config = dict(
    model='sound classifier',
    dataset='acted Russian speech (Dusha)',
    train_examples=26041,
    gain_aug_db=6,
    noise_aug=0.002,
    time_shift_ms=100,
    input='waveform_16khz',
    targets=['emotion'],
    num_classes=4,
    arch='crnn',
    norm='batchnorm',
    hidden_act='relu',
    depths=[1, 2, 2],
    kernel_size=3,
    wave_channels=64,
    wave_strides=[10, 4, 4],
    widths=[128, 128, 128],
    rnn_width=128,
    rnn='gru',
    bidirectional=False,
    rnn_residual=True,
    rnn_layers=5,
    loss='cross_entropy',
    optimizer='soap',
    beta2=0.95,
    learning_rate=0.0048,
    beta1=0.95,
    shampoo_beta=0.95,
    eps=1e-08,
    precondition_frequency=25,
    max_precond_dim=1536,
    merge_dims=False,
    one_sided=True,
    adamw_lr_other_params=0.00076,
    max_grad_norm=0.5,
    max_steps=1300,
    batch_size=48,
    epochs=2.4,
    lr_schedule='cosine',
    final_lr_fraction=0.05,
    warmup_steps=60,
    weight_decay=0.2,
    adamw_weight_decay_other_params=0.05,
)
Rows from block 2, named by matrix and row number. Each number is 128 + 32 x the weight over its row's rms, rounded and kept within 0 to 255. All counts start at 0. After the name is the row's rms in percent of the matrix's.
# conv: width-3 conv (model.blocks.2.conv.weight, 128x128x3), inputs 64-127, a 3 kernel for each
conv.24 091 [115 100 169  84 126  71  88  97  80 141 172 116 155  88 142 142 106 206 135 175 147 125 144 112 120 151 112 144 167 128  84 113 149 152 139 143 166 116 136  84 116 149 163 113  99 182  89 169 255 139  91 128 186 141 150  87 117 101 131 128 156  78  71 142 119 212 135 106 120 169 177 190 154 137  78  86 135 165 190  91 151 112 151 161 172 101 143 151 128 139  79 133 125 113 102 126 123 117 110 110 107 167 101  93 118 223 168 117 122 136 156 101 205 155 161  75 109 162  98 118 114 171 130 155 142 128 114 148 150  81 164 160 162 112 160 143 116 108 164 117 108 136 136 110 125 143 114 137 143  76  74  88 118 125 143 121 102  84 124  94 139 155  57 123  83 111 192 121 164 145 139 167 109 137  79 118 125 140 143 118 113 118  93  96 119  96  97 120 100 124 158 161]
conv.25 093 [109 178 125 135 134  59 128 174  93 139 144  99 105  86 136 146 178  81 149 151  95 196 101  86 216 151 122  85 108 151  99 146 115 146 119 136 153 183  85 104 131 131  80 131 135 115 133 122 139  86 123 177 120  61 114 171 118  56 151 147 117  81 167 156 136 109  99 139  90 152 136 108 108 124 126 158 112 137 100 126 102 121 122 153 105  85 121 138 127 146 192 112 123 150 124  67 105 106 126 136 167  95 146 118 115 138 132 142 103 149 176 163 115  77  71 138 109 147 135 123  97 131 163 151  92  48 120 149  94 121 119 109 122 141 117  93 101 167  61 112 137  73 105 180  65  87 135  94 179 153 139  98  74 101 163 129  80 123 113 125 153 132 214 104  87 108 167 162 122 181 115  70 132 166  94  78 132  77 120 170 146 143 136  96 127 148 157 166 130  42 144 172]
conv.26 105 [107 136 109 161 134 115 151 114 103 155 116 128 108  94 123 154 126  77 156  94  79 125  95  77 148 143 110 133 124 137  86 140 118 113 135 140 151  89 108 154 108 115  90 153 227 114 154  98 135 142  85 124 119  93 130 144 141 159 183  99  87 140 137 141 191  68 117 145 173 126 144  73 105 127  97 158 146  92 157 112  71 150 132  91 129 142 169 150  90 170 217 112 112 120  95 108  82 153 240 146 102 110  88 107 189 113 128 119 109 149 145 166 114  96 133 156 144 139 136 132 121 178 158 118 131  67 142 167 111 133  92 159  79 212 105 155 125 138 129 103 130 134 174 192 153 180 136 138 117 151 103 119 155 140 129 112 147 141 123 130 149 142 137 145 107  89 143 179 167  76  94 113 171 159 160  95 101 145 101 140 106 141 120 122  93  87 138 146 136 129 138 163]
conv.27 090 [140 166 162 108 132 133 118 116 124 128 123 187 160 172 107  99 100 127  90 131 120 146 131 106 181 107  96 161 124 108 119 134 116 165 137 119 110  88 112 148 174 172 114 148 118 125  95 155 104 136 111 110  75 190 127 129 134 120 138 172 132 103 108 131 181 144 140 140 130 134 100 168 146 174 123  88 207 194  95 169 156 100 198 119 141 144 134 148  77 154 137 107 255  94 158  76 179 110 111  77 121 147 134 119 102  98 130  76 102 176 122 169  98 138  97 133 198 137 131 117 115 155 163 129 137 172 127  98 177 151 103 167 130 159 140 157 143 122 148 153 101  96 177  98 134 117 129 189 125  92 181  87 134 154 105 184 121 138 115 114 184 140 162  91  75 208  91 110  79 129 153 125 161 130 169  88 164 166 114 137 144 128 120 169 129 145 121 118 125  91 164 142]
conv.28 099 [152 114 116 138 100 100 120  94  77 154 141  95 132 132 123 140 222 155 201 182  96 105 126 142  84 165 126 119 142  88 144  99 132 127  95 104 147 183 126 145 136 115  95  88 171 173 132 106  92 203 166 144 140 153 129  79 128 126 110  98 158  76  97 121 153 168 138  71 110 135 168 162 170  68 116 160 135 131 154 158 154 153 118  88 112  71 130 156 156  75 166 170  82 142 128 164 159 144 118 136 159 112 134  93 153 143 181 156 123 114  85 182 148 102 150 118 164 135 116 134 111 136 135 164  99 155 131 129 115 173 116 117 117 129 125  86  97 139 113 139 140  78 126 129  85  79 127 148 108  83 144  94  88 144  96 124 127 135 113 148  88 109 112  91  83  59 160 148 103 195 152  83  62 137 125  66  77 113 176  61 137  94 127 145 104  88 121  64  92 120 108 123]
conv.29 090 [166  97 123 125 148 152 103  61 155 133 154 113 140 103 107  79 119 146 100 160 111  90 149 117  32 180 108 127 144 140 154 151  77 131 102  98 129  94 200 151 152 101  62 110 129 150 119 112 171  96  94 151 157 165 146 113 193  73 125  77 181 104 203  75 137 141  81 143 123 134 149 137 163 104 156 128 153 162 127 157  92 123 150 132 116 167 158 125 121 109 107 123  74 164 118 118 121 113  58 119 133  83 141  95  83 139 117 140 147  66  43  87 158  46 112 175  94  83  99 145 137 140 153 156  93 149 149  93 165 136 145 120 143 145 179 123 118 137 151 129 115 143 101  74 125 166  80 139  93 111 134 139 107 161 128  99  76 125  46 154  81  80 110 136 177 106 149 132 155 127 124 160 106 108 145 143  86 146 127 103 108 175 150  82 183 143 157  77 137 113 114  90]
conv.30 093 [ 91 164 119 104 118 152 151 181 164 114  51 114 120  89  75 115  78 156 131  99  64 136 174 121 212 125  90  78  89 111 136 133 128 148 175 166 205 188 133  78  87 127  95 108 127 123  86 103 130 129 125 158 105 145 144  84 114 128 189 123 177 168 174  98 127 134 147 111 121  99  86  72 143 121 151 121 123 114 138  73  88 119 140 135 124  97 152  86 110 129  92 140  89 151 157 148  82  71 134 132 185 139  94 179 109 114 113  89 152 128 137 115 161 174 117  56 153 151 164 138 129 100 116 116 155 131 146 104  62  70 130 144 146  67 116 141  71  89 149  85 106  79 102 110 121  86 110  85  73 134 140 137 175  84  93 118 107 109 164  91 124 147 149 134 185 114  88 113  98 103 111  56 174 146 126 155 106 103  74 122 133 113  99 108  66 146 116 132 100  97 136  66]
conv.31 103 [113  79 119 165 119 148 192 132 134 140 132 117 130 222 114  87 136 135  83 171 120 109 119 152 108 132 175 160 201 102 111 142 121 142 120 102 125 141 162 120  67 139 173 116  79 123  97 181  48 140 116 109  88 125 139  67 175 100  79 106 145 122 146 130 136 140 133 115 114  88 147 142 144 125 180 133  88 116 109 116 147 148 136 117 177  70 137 170 174 153  98  92 132 143 107 128 133 186  95 126 108  91 134 166  84  84 169 139 159 122 115  80 142 146 136  91 147 196 131 142 148 148  84 110 143 171 144 137 154 146  94 130 131  93 110 130  62 106 134 152  93 151 197  69 169  25 101 174 187  77 118 147 167 191 102 155 103 124 135 150  93 124 135 140 139 152 131 103  68  93 167 195  62 110 133 171 105 124 161 141 163  91 123 146 146  80 189 121 118 137 112 119]
conv.32 098 [116  99 154 115 149 121 167 122  88 167 168 148 102 130  97 140 113  93 185 155 106 168 137  87 192 136 114  97 125 181 155 189  86 176 104 102 153 178 128 165 170 111 109 120 153 168 154 159 139 124 132 121 112  89 125 122 138 112 111 118 144 166  69 156 143 124 112 155 196 127 131 117 144  82  77 177 184 110 156 123  97 181 102 137 127 156 154 117  91 165 186 161 143 174 193 114 131 166 133 155 199 125 158 102 139 165 106  81 160 119 139 140 177 146 148 145 105 154 160 137  85  99 175 173 100 105 168  87 171 153 126 160  79 134 187 132 121 119 177  77 165 162 187 149 142 178 139 127 181 156 119 148 130 159 152 155 167 154 151 146 163 127 126 123  81  98  74 152 170 131 157 152 151 170 126 207  92 124 115 164 120 112 165 160 149 134 118 109  87 151 132 172]
conv.33 083 [126 121 146 138 121  96  91 100 128 149 123  95 104 114 136 162  93 119 137 128 106  79  63  83 141 109  80 137 177  85 101  90 108  15 110  96 151  72  29 140  75 106 141 186 114 161  83 106 148 143 169  93 120 169 124 161 185 135 114 114 100 118 157 121 148 114  75 174 165 170 148 130 123 115 167 138 123 122 123 103 101  79 161 154 183 125 171 125 117 138 138 124 101  91  77 104  98 178 144 137 118  86 115 173 144 150 135 137  74 146  87  99  81  99 109 117 116 101 128 108 159 168 166 139  87  56 134 154 157 133 130  97 170 128 181 190 148 167 119 138 159 104 168 142 116 166 141 140 199 181 101 115  90 156 107 133 140 112 109 105 105 116 104  90  88 163 210 167 149 112 102 222 163 183 110 124 149 131 200 136 124 133 162 129 120 100 184 132 140  77 129 132]
conv.34 109 [181 104 116  99 119 126  81  85 125 120 144 113 129 121 126 147 141 113 150 146 138 156  87 109 141  89 122 115 155 131 214  87 119  92 103 110  83  93 137 164 154  85 137 136 123 156 169 112  92 221 149 155 145 155 116 177 133 107  86 118 120  42  68 126 169 108 135 159 101 126 170 118  51  76 114 204  90  96 161 144 113 152 133  90  99 148 122  99 167 133 163 157  81 157  68  63 107 155 125 181 122  54 113  96 112 150 123 138 107  92  87 176 137  64 204 168  88  81  98 111 147 140 129  54  94 104 127 120 143 166 128 128 151 152 129 103 138 114 105 149 114 122 105 141  97 184 118 141 122  88 121 105 120 129 117  91 212 119 113 175  96 136 104  69 106  81 139 111 164 173  70  86 130 121 176 132 103 124 106 120  78 148 127 115 139 113  45 106 114 110 147 118]
conv.35 091 [115  85 169 155 109 111 149 137 167  86  95  98  93 104 150  75 119 132  67  78 110 161  84 163 167  84 112  89  82  96 111  89 147 141 104 162 156  72 117 123  86 147 164 146  50  85  86  84  66 110 131  92 125 159 157  94  79 105 148 122 152  99  96 153 118 103 193 155  85  85 122 130 147 102  84 157  86 104  99  74 102  72  82 110 168 157 104  79 149  58 146 132  85 159 130 126 141 107 147 122 108 115 120  70 212 104 110 109  40 154 158 166 122  79  81  71 145 167 135  76 150 145 137 122  65 111 113 148 135 109 124  52 155 164 103 153 133 139 115 115 116 107 116  72 127 131 150 109  97 105 151 114 132 115  88  82 134 134 143 133 110 154 123 137 123 128 126 166 102  89 104 156 108  73 139 154 107 125  82 107 167 106  90 142 104 109 143 153 130 113  86 166]
conv.36 087 [169  95 141  95  88  75 120  61 103 152 149 156 149 133 140 141  89 124 168  92 127  91  94  99 104 123  50 127 159 118 126 141 123 130  81 154  96 128  92 172 100 147  85 125 135 195 120 108 174 181 179 132 118 128 127 135  81  68 127 121  96  74 157 152 142  54  85 104 112 174 129 135  94 100 116 200  85 123 144 126  90 144 131 145 102 148 114 124 164 177 178 117 119 114 137 100  93 173 145 105 121 133 103 174 177 128 131 173 127 165  97 114 114 151 176 100 154  90 108  97 127 125 110 140  71 136 148 118 104  93 135 137 127  92 115  92 150 104 158 157 174 133 199 138  91 119 120 148 149 170 107 134 131 144 124 147 119 165 181 167 134 157 135  81  99 149 144 114 155 146 137 124 157 150 214 116 144 101 180 137 123  87 119 189 129 154  86 148  92 121 131 115]
conv.37 099 [193 125 171  52 151 151 125 150 111 167 159  58 166  87  96 172 121 129 198 130 111 132 214 138  81 159 156 194 108  95 162 140 147 166 119 147 130 147 128 161 133 120 110  58 138 151 100 170 197  95  89 168 146 135  96 117 168  73 116 111 132 167 134 126  86  79  70 101 176 153  94 142 145 174 118 196 137  99 170 106 119 116 136 155 116 103 101 156 120 148 121  77 192 146 157 136 112 116 103 146 133 147 153 115 112 148  90 136 119 146  98 116 146 174 171 107 129 122 123 113 104 104 109 122 156 115 108 134 147 127 136 100  65 111 178 147 111 132 136 136 140 129 103 135  79 112 155 152 133 109 104 148 157 145 158  94 131 180 135 171 112 152 105 177 217  95 117 127 179  86  98  79 112 100 203 154 153 153  39 103  90 115 135 166 124 154 120 143 146  82 120 101]
conv.38 088 [194 159 141 139  87  66 156 159 114  99 102 112  90  89 139 113  84 154  50  85 159 125  61 144 114  94 115  93 139 112 150  95 134 142 121 147 140 125  76 125 139 134  67  99  96 103 159  96 124 108  97  88 139 139 114  35 122 154 162 149 141  93 111  61  90  87  60 107 122  69 106 127 159  78 167 109 112 126  98  97 128 127  67 108 105  87 171 106 166 126 100  97 161 147 117 105 135 151 123 168  98  84 134 216  97  44 102 118 179 160 123 110 141 112 137 109 157 113 135 110  87 161 133 134  69 133  71 112  88 114 150 147 135 103 103 165 134 103 115 134 171  84 145 100 120 119 137  68 116 112 178 180 153 106 148 125 146  71  92 161 135 139 150 149  92 102 116 126  81 131  75  96  87 105 203 123 148  76 133 142 128 123  95  95 152 124 158  61 129 138 119 166]
conv.39 096 [157 127 170 132 117 129 167 180 133  67  70 165 110 127 155  80 133 108 100  95 123 137 150 138 141 172 112  98  99 161 115 181  83 184 157 128 135 156 154 104 110 190 150 100 148 119 111 152  94 146 139 169 136 145 170  59  98 112 153 123 157 159 110 110 135  45 159 100 110 121 129 123 113 141  96  84 163 177 119  98 162 109 133  71 165  65 105 118 114 100  64 139 127 160 134 165  80  70 159 152 138 156 117 163 152 129 119  77 143 192 138 169 116 145 131 118 210 167  76  94 119 134  85 152  93  95  96 120  58 123 130 185 127  45 123  78 126 164 119 107 145  73 123 149 125  73 114  85  80 151 142 131 194  74 137 167 134 127 192 121 160 161 150 168 145  71 154  90 128  36 184 115 164  94 137 135 170 113 115 107 103 143  89  84 146 162 131  95 175 110 147 102]
conv.40 105 [115 118 140 115  80 119 141  95 137 181  72 122 209 114  83 177 124 109 153 146 117 164 134 150 152 128 153 170 118  97  85 122 148 119 107 112 109 164 121 166 135  84 101 131  93 196 113 120 199 208 105 201 116  73  80 142 132 121  89 148 174 102  96 190  82 106 102 155  83 204 101  49  74  98 113 161 120  75 163 129 122 167  88 114  98 124 109 200 120 118 145 116 115  96 126  85 132 128  91 110 140 157 128 158  88 193  92  51 133 108 136 127 122 122 123 183 119  84 122 111 114 106  95 207 138  97 219 121  43 172 154 117  87 137  94 113 101 132 160 174 136 125 139  97 111 150 116 163  98 125 193 123 131 172 106 101 111 160 118 130 117 150 119  68 141 124 147  71 201 114 114  92 108 112 127 138 118 170 134  60 130 114 122 136 141 123 110 113  62  60 131 150]
conv.41 102 [166 131 111 163  71 118 136 104  71 112 142 169 126 181 108 101 195 137 118 221 173 135 129 131 130 120 111 136 150 154 125 117 146 134  93 105 170 146 166 152 139 109 153  49 123 122 171 147 125 186 147 128 193  85 127  25 168 167 111  86 160 137  85  78 168 183 173 115  87  79 185 130 117  87  95 140 152  88 114 164 176  67 171 189 120 111 104  90 183 194 122 151  95 152 107 132 149 119 106 124 151 177 118  88 168 122 212 176 138 149 120 132 114 157 183 129 123 143 108 128 113 103 121  49 152 118  70 189 183 110 161 142 127  71 125 135  90 123 185 102  71 130 129 171 152  71 120 150 138 143  93 113 134 131 145 105 145  86 144 136  89 147  98 108  75  78 123 134 122 175 156 127  80 120 103 124 124 112 130 145 152  82 122 124 106 127  89  68 104 171 127  81]
conv.42 112 [ 79 164 144  88 132 126 175 131 132 137 114 167 143  91 144 118 144  60 130 119 111 134 136 122 195 103 142 135 103 153 143 128 132 125 146 143 182 147  89 164  99 188 113  99 172 121  85 201  99 138  86  96 104 163 139 105 177 125 158 140 158 153  73 154  72 155 101 109 181 140 113 114 181 150  97 128 143 161 144 101 158 144  99 189 158  67 187 141 113 114  85 183 102 164 158 156 150  71 191 138 148 101 110 160 209 134 112 129 140 120 167 116 110 133  93 140 166 199 106 136 108 127 121 160 127 131 119 113 143 150 111 207  84 142 140 156 111 108 134 128 131 117 142 138 133  87 126 139  96 141 124 188 129 158  92 226 146  87 150 148 138 165 107 135  97 142 118 121 144  79 147 133  95 139 148 127 124 145  93 162 113 121 128 133 104 157 135 147 128  92 128 155]
conv.43 095 [119 112 104 113 157 105 119 123 105  46 177 148 118 129 138 119 117 146 161  69 197  89 159  70 160 158 104 136 165  96  82 153  77 117 115  76 122 118 132 106 124 123  89 156 106  94  89 164 143  35 215 102 144 115  71  89 170 157  75  93 173 102 125 101 162 179  95 108 139  95 135 141 120  99 133  91 155 102  80  93 166 118 147 111 140 130 162 109 103 129 115 137  91  80 121 105 184 143 103  98 121  96 176 140  61 143 155 180 152 140  52  44 103 115  92 120 107  91 134 169 117 142 112 176 159  79 147 138 135 101 117 137 155 111 146 164 183 148 169  73 124 135 119 118 138 139 150 108 100 124 126 103  98 101 172 129 115  54 119 116 145 109 163 119 108 136 154 118 120 109 193 123 120 120 122 108 131 112 167 142 120 136 149 123 120 154 120 193 134 118  86  78]
conv.44 104 [135  75 123  89  98 154 136 129 131 120  87  85 143 111 122 144 102  95 109 142  58 152 139 121 132 172 117  88 144 105 121  95  99 111 105  74 183  92  91 115  95  99 138 191 170 146 114  74  92 153  68 111  91  97  73  97 144 131  90  66 152 108 201 168 113 146  89 165 151 108 127  74 121 114 125 182  95 102 184 154  32 130 130 126 121 149 151  81 155 116 199 122  95 156  99  63  89 150 142 173 139  99 100 153 112 153 164  97 116 122 107 179 135 105 132 102  72 162  86 135  97 131 176 144  79  88  99  96 129 122 123  79 108 151 109 136  97 221  93 177 136 144 128 150 110 150 157 159 104  88 104 154 138 148 119  79 177 119  98 101  95  93  91 118 126 134 131 167 154 134  94 128 107 194 173  98 111 130 140  79  75 119 107 143 115 123 174  90 144 134 146  84]
conv.45 112 [107 140 112 114  90 208 103 148 148 183  87  80 175 111 138 165 128  95 186 135  77  85 125 174  91 142 160 187  70 118 101  91 198  99 153 109 118 156 164 122 125 115 158 128 100 141 145 124 199 121  83 141 138  68  96 123 174  93 128 125 114 132 134 236 127  90 121 105 163 171 139  82 114 168 140 141  93 140 153 164  81 146  94  96  72 125 178 215 113  88 106 108 173  96 134 160 174 114 114 114  88 145 123 119 100 181 122  70 109 137  99 104 106 181 119 137 118 125 138 164 139 106 153 131 174 122 186 143  60 133 128 105 147 127 124 134 102 171 128 143 160 186 139 122 112 136 169 179 119 116  93 116 157 130 160 116 134 131 137 177  89 134 113  98 158 170 155 152 158 175  98 127 128 178 155 101 184 232  98 107 120 125 139 151  94 147  93 140 138 103  98  79]
conv.46 096 [ 85 103 185 132 107 155  69 169 165  95 117 151 112 127 132 114  63  75 149  93 157 135 105 140 142 106 105 157 134 106  78  82 136  91 122 124 151 114 145 114 104 148 126 221 107 132 103 111 152 106 113 103 140  61 139 129 155  96 121 104  86 137 115 184 110  79 189 117 127 143 128  93  99 119 167 146 115 122 107 103 134 155 102  98 115 149 166 146 162  91 160 123 113  80  89 128 107 238 116 111 100 107 105 163 162 102 133  98 138 163 123 114 105 111  86  77 126 136 124 149 188 145  82 103 112 118 168 119  61  87 159 127 158 140 109 105 183 126 125 133 170 131 172  82 168 152 108 156 123 108 112  99 134 113 145 104 137  94 132 139 102 137 122  78 108 165 185 133 154  58  72 170 127 154  68  87 123 123 156  93 174 134 103 125 150  87 110 130 163 147 145 126]
conv.47 100 [140 110 108 134 123 101  90 124 191 170 122 112 139 115  70 159 117  55 156 184  61 151 168 105  96 172 109 161 148  71 134 110  88 159 129  74 135 151 109 163 110 110  69 152 153 140 120  73 172 112  49 148 102  92 143 132  91 107 106 151 127 158 144  67 150 110  51 165  96 126 142  86 140 148 163 200 100  73 152 113 100 138 105 115  74 154 121 142 168 103 219  85 125 157  91 146 147  73 115 156  96 101 153  67 156 110 154 121  98  96 176 191 142  68 189  75 112 108 164 154 137  83 174 125 105 155 124 137 121 184  86 114 101 161 139  82 139 152 148 142 124 159  63 163 119 141 114 186 105 188 138 109  77 144 124 118 133 107 120 127 147  84 111 146 128  52 150 212 168 115 108  89 114 163 172 104  64 116 171 112 109 145 136 138 179 104  83 143 187 138  73 151]
conv.48 116 [102 137 111 141 171 106 129  97 130 116  93 176  66 139 186 147 136 120 113 112 154 170 152 109 155 164 118  73 156 147 128 111 138 107 138 139 146 144  85  91 115 150 112 140 144  78 136 170  93  98 147 130 156  98 145 130  91 173 165 104 172 115  85 119 128 177 124 130 108  98 140 165 143  99  71 123 126 134 104 138 122 115 157 190 123 162  72  55 153 174 125 117 155 153 172 110  62 159 189 111 171 126 125 141 161  86 135 169  98 186 206 113  99 131 143 151 122 164 121 101 108 161  56 179 133 114  94 106 153  84 104 183 101 164 104 100 107 125  81 109 142  53 116 202 117 132  83  94 185 159 153 129 117  57 175 151 129 116 113  67 134 154 168 158 119  91 135 147 103 135 124 118 175 113 130  85 156  61 147 167 173 112  98 120 109 104 147 174 104  64 117 181]
conv.49 101 [142 111 136 115  90 112 138 128 118 153 165  85  98  87 222 156 153  97 135  94  82 118 111  83 153 132  90 127 161 146 138 116 171 177  85 115 150  86  82 124 118 137 128 154 187 111  75 164 108  99  91 164 102 113 143 112 133 154 134  97 166 130  58 122 155 110 163 122 153 122 132  91 137 133  78 154 140  62 169  82 120 143 188 124 153 128 134 139 156 128 118 193 106 132  94 125 126 180 214 124  95 105 114 161 125 107 185 121 140 188 159 153  80 106 155 140 124 118 139  92 154 179  93 124 108 164 110 162 173 121 182 120 144 145 107 104 147 168 114 117 165  73 191 229 103 146 140 146 188 146 101 146 122 126 150 137 126 106 133 104 144 132 143 102  93 110 204 141 174 101  97 174 193  83 121 149  98  97 149 154 153 117 146 147 115 149 150 161 117 173 150 138]
conv.50 116 [142 111 137 105 152 105 187 102 128 137 123 119 121 143 123 123 150 138 120 173 125  41 178  70  50 162 143 152 125 137 105 134 129 169 119  87 189  98 115 112 180  97 141  91 116 142 140 145 131  76 184 148 175 140 100 104 152 153 100 128 177 137  61 121 128 186  85 164 128 152 132 149 213 122  89 146 124 118 190 107 139 121 175 106  80 113 157 137 114 151 126 123 142 206 124 163 171  85 137  94 176 183 119 143 149 132  90 192 112 102 143  34 165 101 127  93 172 212 120 115 101 110  89 215 110 122 103 192 110 102 154 129  70 156 118 121  87 121 112 118 171 131  87 133 135  68 170 107 127 160  61 136  79 153 110 144  66 179 155 148 111 153 117 173  70 124 112 142 112 138 152 162 120 155 121 165  91 145  87 161 129 120 116 105 170 130 145 149 111  88 111 128]
conv.51 088 [172 129  97 119 140 107  94 199 109 134 135 178 181  81 174 158 118 147 125 241  80 115  93 136 133 121  67 148 173 175 127 136 114 195  81 147 157 162 105 158 196 148 101  97 130 163 174  87 167 130 110 147  98 122 126 159 110 103 129  82 127 149 145 138 134  65  64 133 131 126 150  96 136 120 115 118 140 120 143 101 114 176 114 116  90 144 100 139 177 147 115 161 103 186 126 118 148 122 158 193 146 124 126 179 129 140  66 167 149 109 115  97 132 142 139 160 144 129  98 164  98 126 105 147 159  77 176 152  79 132 194 115  91 106 147 100  99 105 127 122 144  94 140 193  98  66 142 147  99 213 143 121 119 135 163 169 122 129 196 143 179 117 130 146  57 135  66 133 101 123 142 111 139 150 135 139 152 140 118 128 103 117 109 185 136 152 122 136 158 155  87 130]
conv.52 105 [142 184  75 133  85  77 133 172  79 119 201 140 112 145 112 162 126 154 132 154 153 112 172 149 117 169  96 127 143 170 126 150  99 124 154 108 177  99 101 148 186 152 147  49  79  97 165 177 153 135 161 140 195 162 138  85 127 115 126  65 166  99  97  93 160 199 114  81 104  88 191 155 157 141 113 134 181 128 146 150 116 139 142 181 111  53 139  94 188 163 130 152 153 132 131 115 133 121 136 134 158 113 114 158  94  65 155 203 170 114 102 145  90  89 125 137 151 139 151  89 136  62 142 139 118 148  88 108 232 155 148 127 140  74 131  94  34 104 124 129 143 118 102 174  78 103 144 163 132 172  91 165 114 147 166 132 176 117 110  99 169 100 131 110 125 117 109 136 148 154 132 110  64  80 137 126 124  87  98 238  95  92 146  82 129 160 149  96 112 156 107  74]
conv.53 108 [171 113 184 131 146 131 147 115  54  86 138  82 145 153 127 135 107 108 109 106 134 136 131  98 123 103  99 126 110  77 159 102 132  85 145 185 180 147 115 123 157 113 149 120  61 156 135  88  93 162 139  89 153 123  83 112  83 158 114 166 164 171  65 165 101 122 120 143 109  94 141 136 125 137  62 114 131 146 142 145  99 156  57 183 130 165  56 124 167  90 130 147 174 184 126 144 119 100 183 150  94 200 153  69 174 121 126 116 132  88 215 146 134 143 130 149 169 141 196  73 109 132 115 110 155 108 129  88 132  92 114 154  98 149  64  98 158 114  98 166  86 103 102 147 118 172  67 116 124 102 118 144 129 140 135 108 140 149 143 146  77 146  91 123  99 144  86  84 114 133 134 125 179 111 132 109 159  95 117  77 136 133  99 129 132  86 112 120  65 171 114 169]
conv.54 090 [ 72  66 118 106 136 125 113 103 156  81 131 115 159 200 127 152 158  32 185 125 125 193  73 114 112  96 150 142 157 122 117 123 113 132 118 131 164 113 137  60 103 190  86 166 206 109 170 131  84 171 114 144 153  94 128 129 164 110 149 167 108  86 108 213 170 132  84 120 116 191 146 136 137  86 156 126 111 155 133 123 141 138 154 118 118  53 180 135 136  63 120 126 126 132  79 144 107 174  77 154 133 111 118 117 144 180 164 118 120 138 168  90 100  98  93 103 106 131 103 150 170 193 106 117 125 181 197 175 170 101 137 144 156 147 104 127 174 122 125 162 126 142 141 109 125 115 110 108 180 136  86 104  94  95 145 144 134  88 101 119 144 147 107  90  79 164 195 123  78 133 144 119 135 141 137 125 162 138 144 173  93 108 140 144 100 161 126 135 154 124 167  94]
conv.55 116 [105 144 136  93 122 135 143 120  93  71 164 163 111  78 147  34 137 205  89 129 160  82 170 120 109 179 115  84 119 146 139 120 130 124 170 100 117 136 126  80 172 131 125  70 141 109  74 174 119  77 139 112 117 154 151 128 153 144 156  96 147 124  78 100 112 215 153 113 106  98 111 149 162  77  83  75 164 134 133 137 121  63 107 221 194  77 136  80 101 161  81 144 137 152 119 113 137 115 130  76 144 170 101 121 109  64  98 160 133 107 137  86 166 155  86 149 174 188 119  83 139 153  92 153 140 142 114 137 208 106 119 162 144 129 100 128  91 110  81 102 141 128 109 150 130 101 149 119 154 133  96 163 154  95 129 150  66 193 122 101 144 112  89 144 140 121  85 163  85 146 166 165 104  98 132 127 139 114  95 176 149 102 116  93  98 175 163 118 101 162  96 122]
conv.56 103 [131 216 152 142  84 130 123 176  56 158 101 145  78 100 151 139  90 167 176  76 149 154 102  80 106 156 133 102  96 173 140 148 157 138 180 113 126 156  61  95 133 179 128  87  97 126 117 153 138  74 132 109 139 121 159  68 144 128 199 126 180 116 120 159  72 155 127  96 156 128  79 140 140 103  99 136 135 185 169 128 126 148 101 132 145  61 158 117 138 161 121 126 181 153 128 145 120 154 137 119 151 118  62 178 152 162  77 138 127 199 160 165 134  92 104 140 186 172 115 114 105 102  95 120 111 137 137 115 134  74 166 150 125  41 140 168  75  75 117 111 159  90 126 206 155  84 124  82 135 161 105 120 147  87 142 181 204 148 111  67 148 182 131  75 119 107  97  57 155  79  90 172  77 123 143 188 144 127 110 168 115  68  85 165 112 188 152 130 100 130 162 160]
conv.57 094 [122 119 213 107 171 136  98 155 136  92 130 118  87 124  75 122 117  66  96 100 106  74 125 130 144 100 156 122 139 115 118 150  95 111  64 219 144 143 115 109 141 119 140  95  97 119 144 118 145 101 102 152 135  54 128 157 160 101 163 189  69 212 130 136 115 110 107 162 143 142 101  77  92 190  97 119  96 161 133  94 139 137 107 126 105 161 131 117  62 120 155 132 118 145 111 125 130 115 138 120 133 107 122  49 162  98  81 149 111  88 164 154 102  87  71 158  58 107 175 163  98 114 168 143 145 106 124 102 111 118 119 140 141 194  75 105 150 118 116 109  61  99 108  83 114 138 137  65 156 169 149 104 113 112 108 123 127 125 100 116 123 105 132 109 156 145 124 138 140 134  86 100 163 183 172 115 104 122  78 162 115 189 156  80 131 122 100 188 165 133  98 166]
conv.58 107 [120 124 111 128 119 137 109 149  49 143 163  99 132 173 179 118 115 130 138 136 143 146 105  75 126  93 124  85 215 175 132 115 105 106  79  75 130 145  71 134 125 104 136 143 141 123 205  88 105 154 165  94 138 125  90 114 171 191  80 108  61  94  94 135 120 174  79 151 131  87 141 175 105  94  87  98 133 121  99 151 135 126 141 134 107 140 136 111 185 176 168  99 141 116 112  76 190 155 160 147  89 100 197 153 117 123 158 156 155 109 135 129  91 132 137 117 154  90 113 105  75 118 164  82 133  92 109 130 178 188 128 102 110 115 182 134 109 172 100 143 172 155 195 172 114 141 132 138 209 129 154 129 106 109 196 115 127 104 125 154 148 107 144  85 103 129 121 148 104 191  91  60 152 132 125 120 102 111 182 178 103 123 141 137 125 107 105 103 116 143  90 133]
conv.59 084 [ 73 103 146  90 185  64  95  86 120 111 110 109 158 109 140 143 109 129 115 146 105 201 104  78 124 147 117 170 106 110 108  92 138  74 110 134 133 129 148  73 124 180 101 110 118 127 114 111 143 121 122 161 173  70 106 173 191  71 130 151 140 148 117 135 162 127 115 151 164 201 137  65  77  98  91 119  53 129  76 152 177 139 134  77 144 159 138 170  91  83 132  76 125 104 101 136 106 119 103  98  64 166  94  96 160 152 142  77  76  96 118  99 101 121 111 109 124  92 152 175  81 152 179 121 140 135 194 140 146 146  99 136 116 189 140 105  90  94 164 122 150 143 116  72  98 143 134 148  58  94 150  68  46 116  96 148 125  89 124  91 117 118 142 158  36 155 176 126  84 170 129 136 164 126 146  69 104  93 117  89 103 158 177 164 102 150 107 117 122  61 131 108]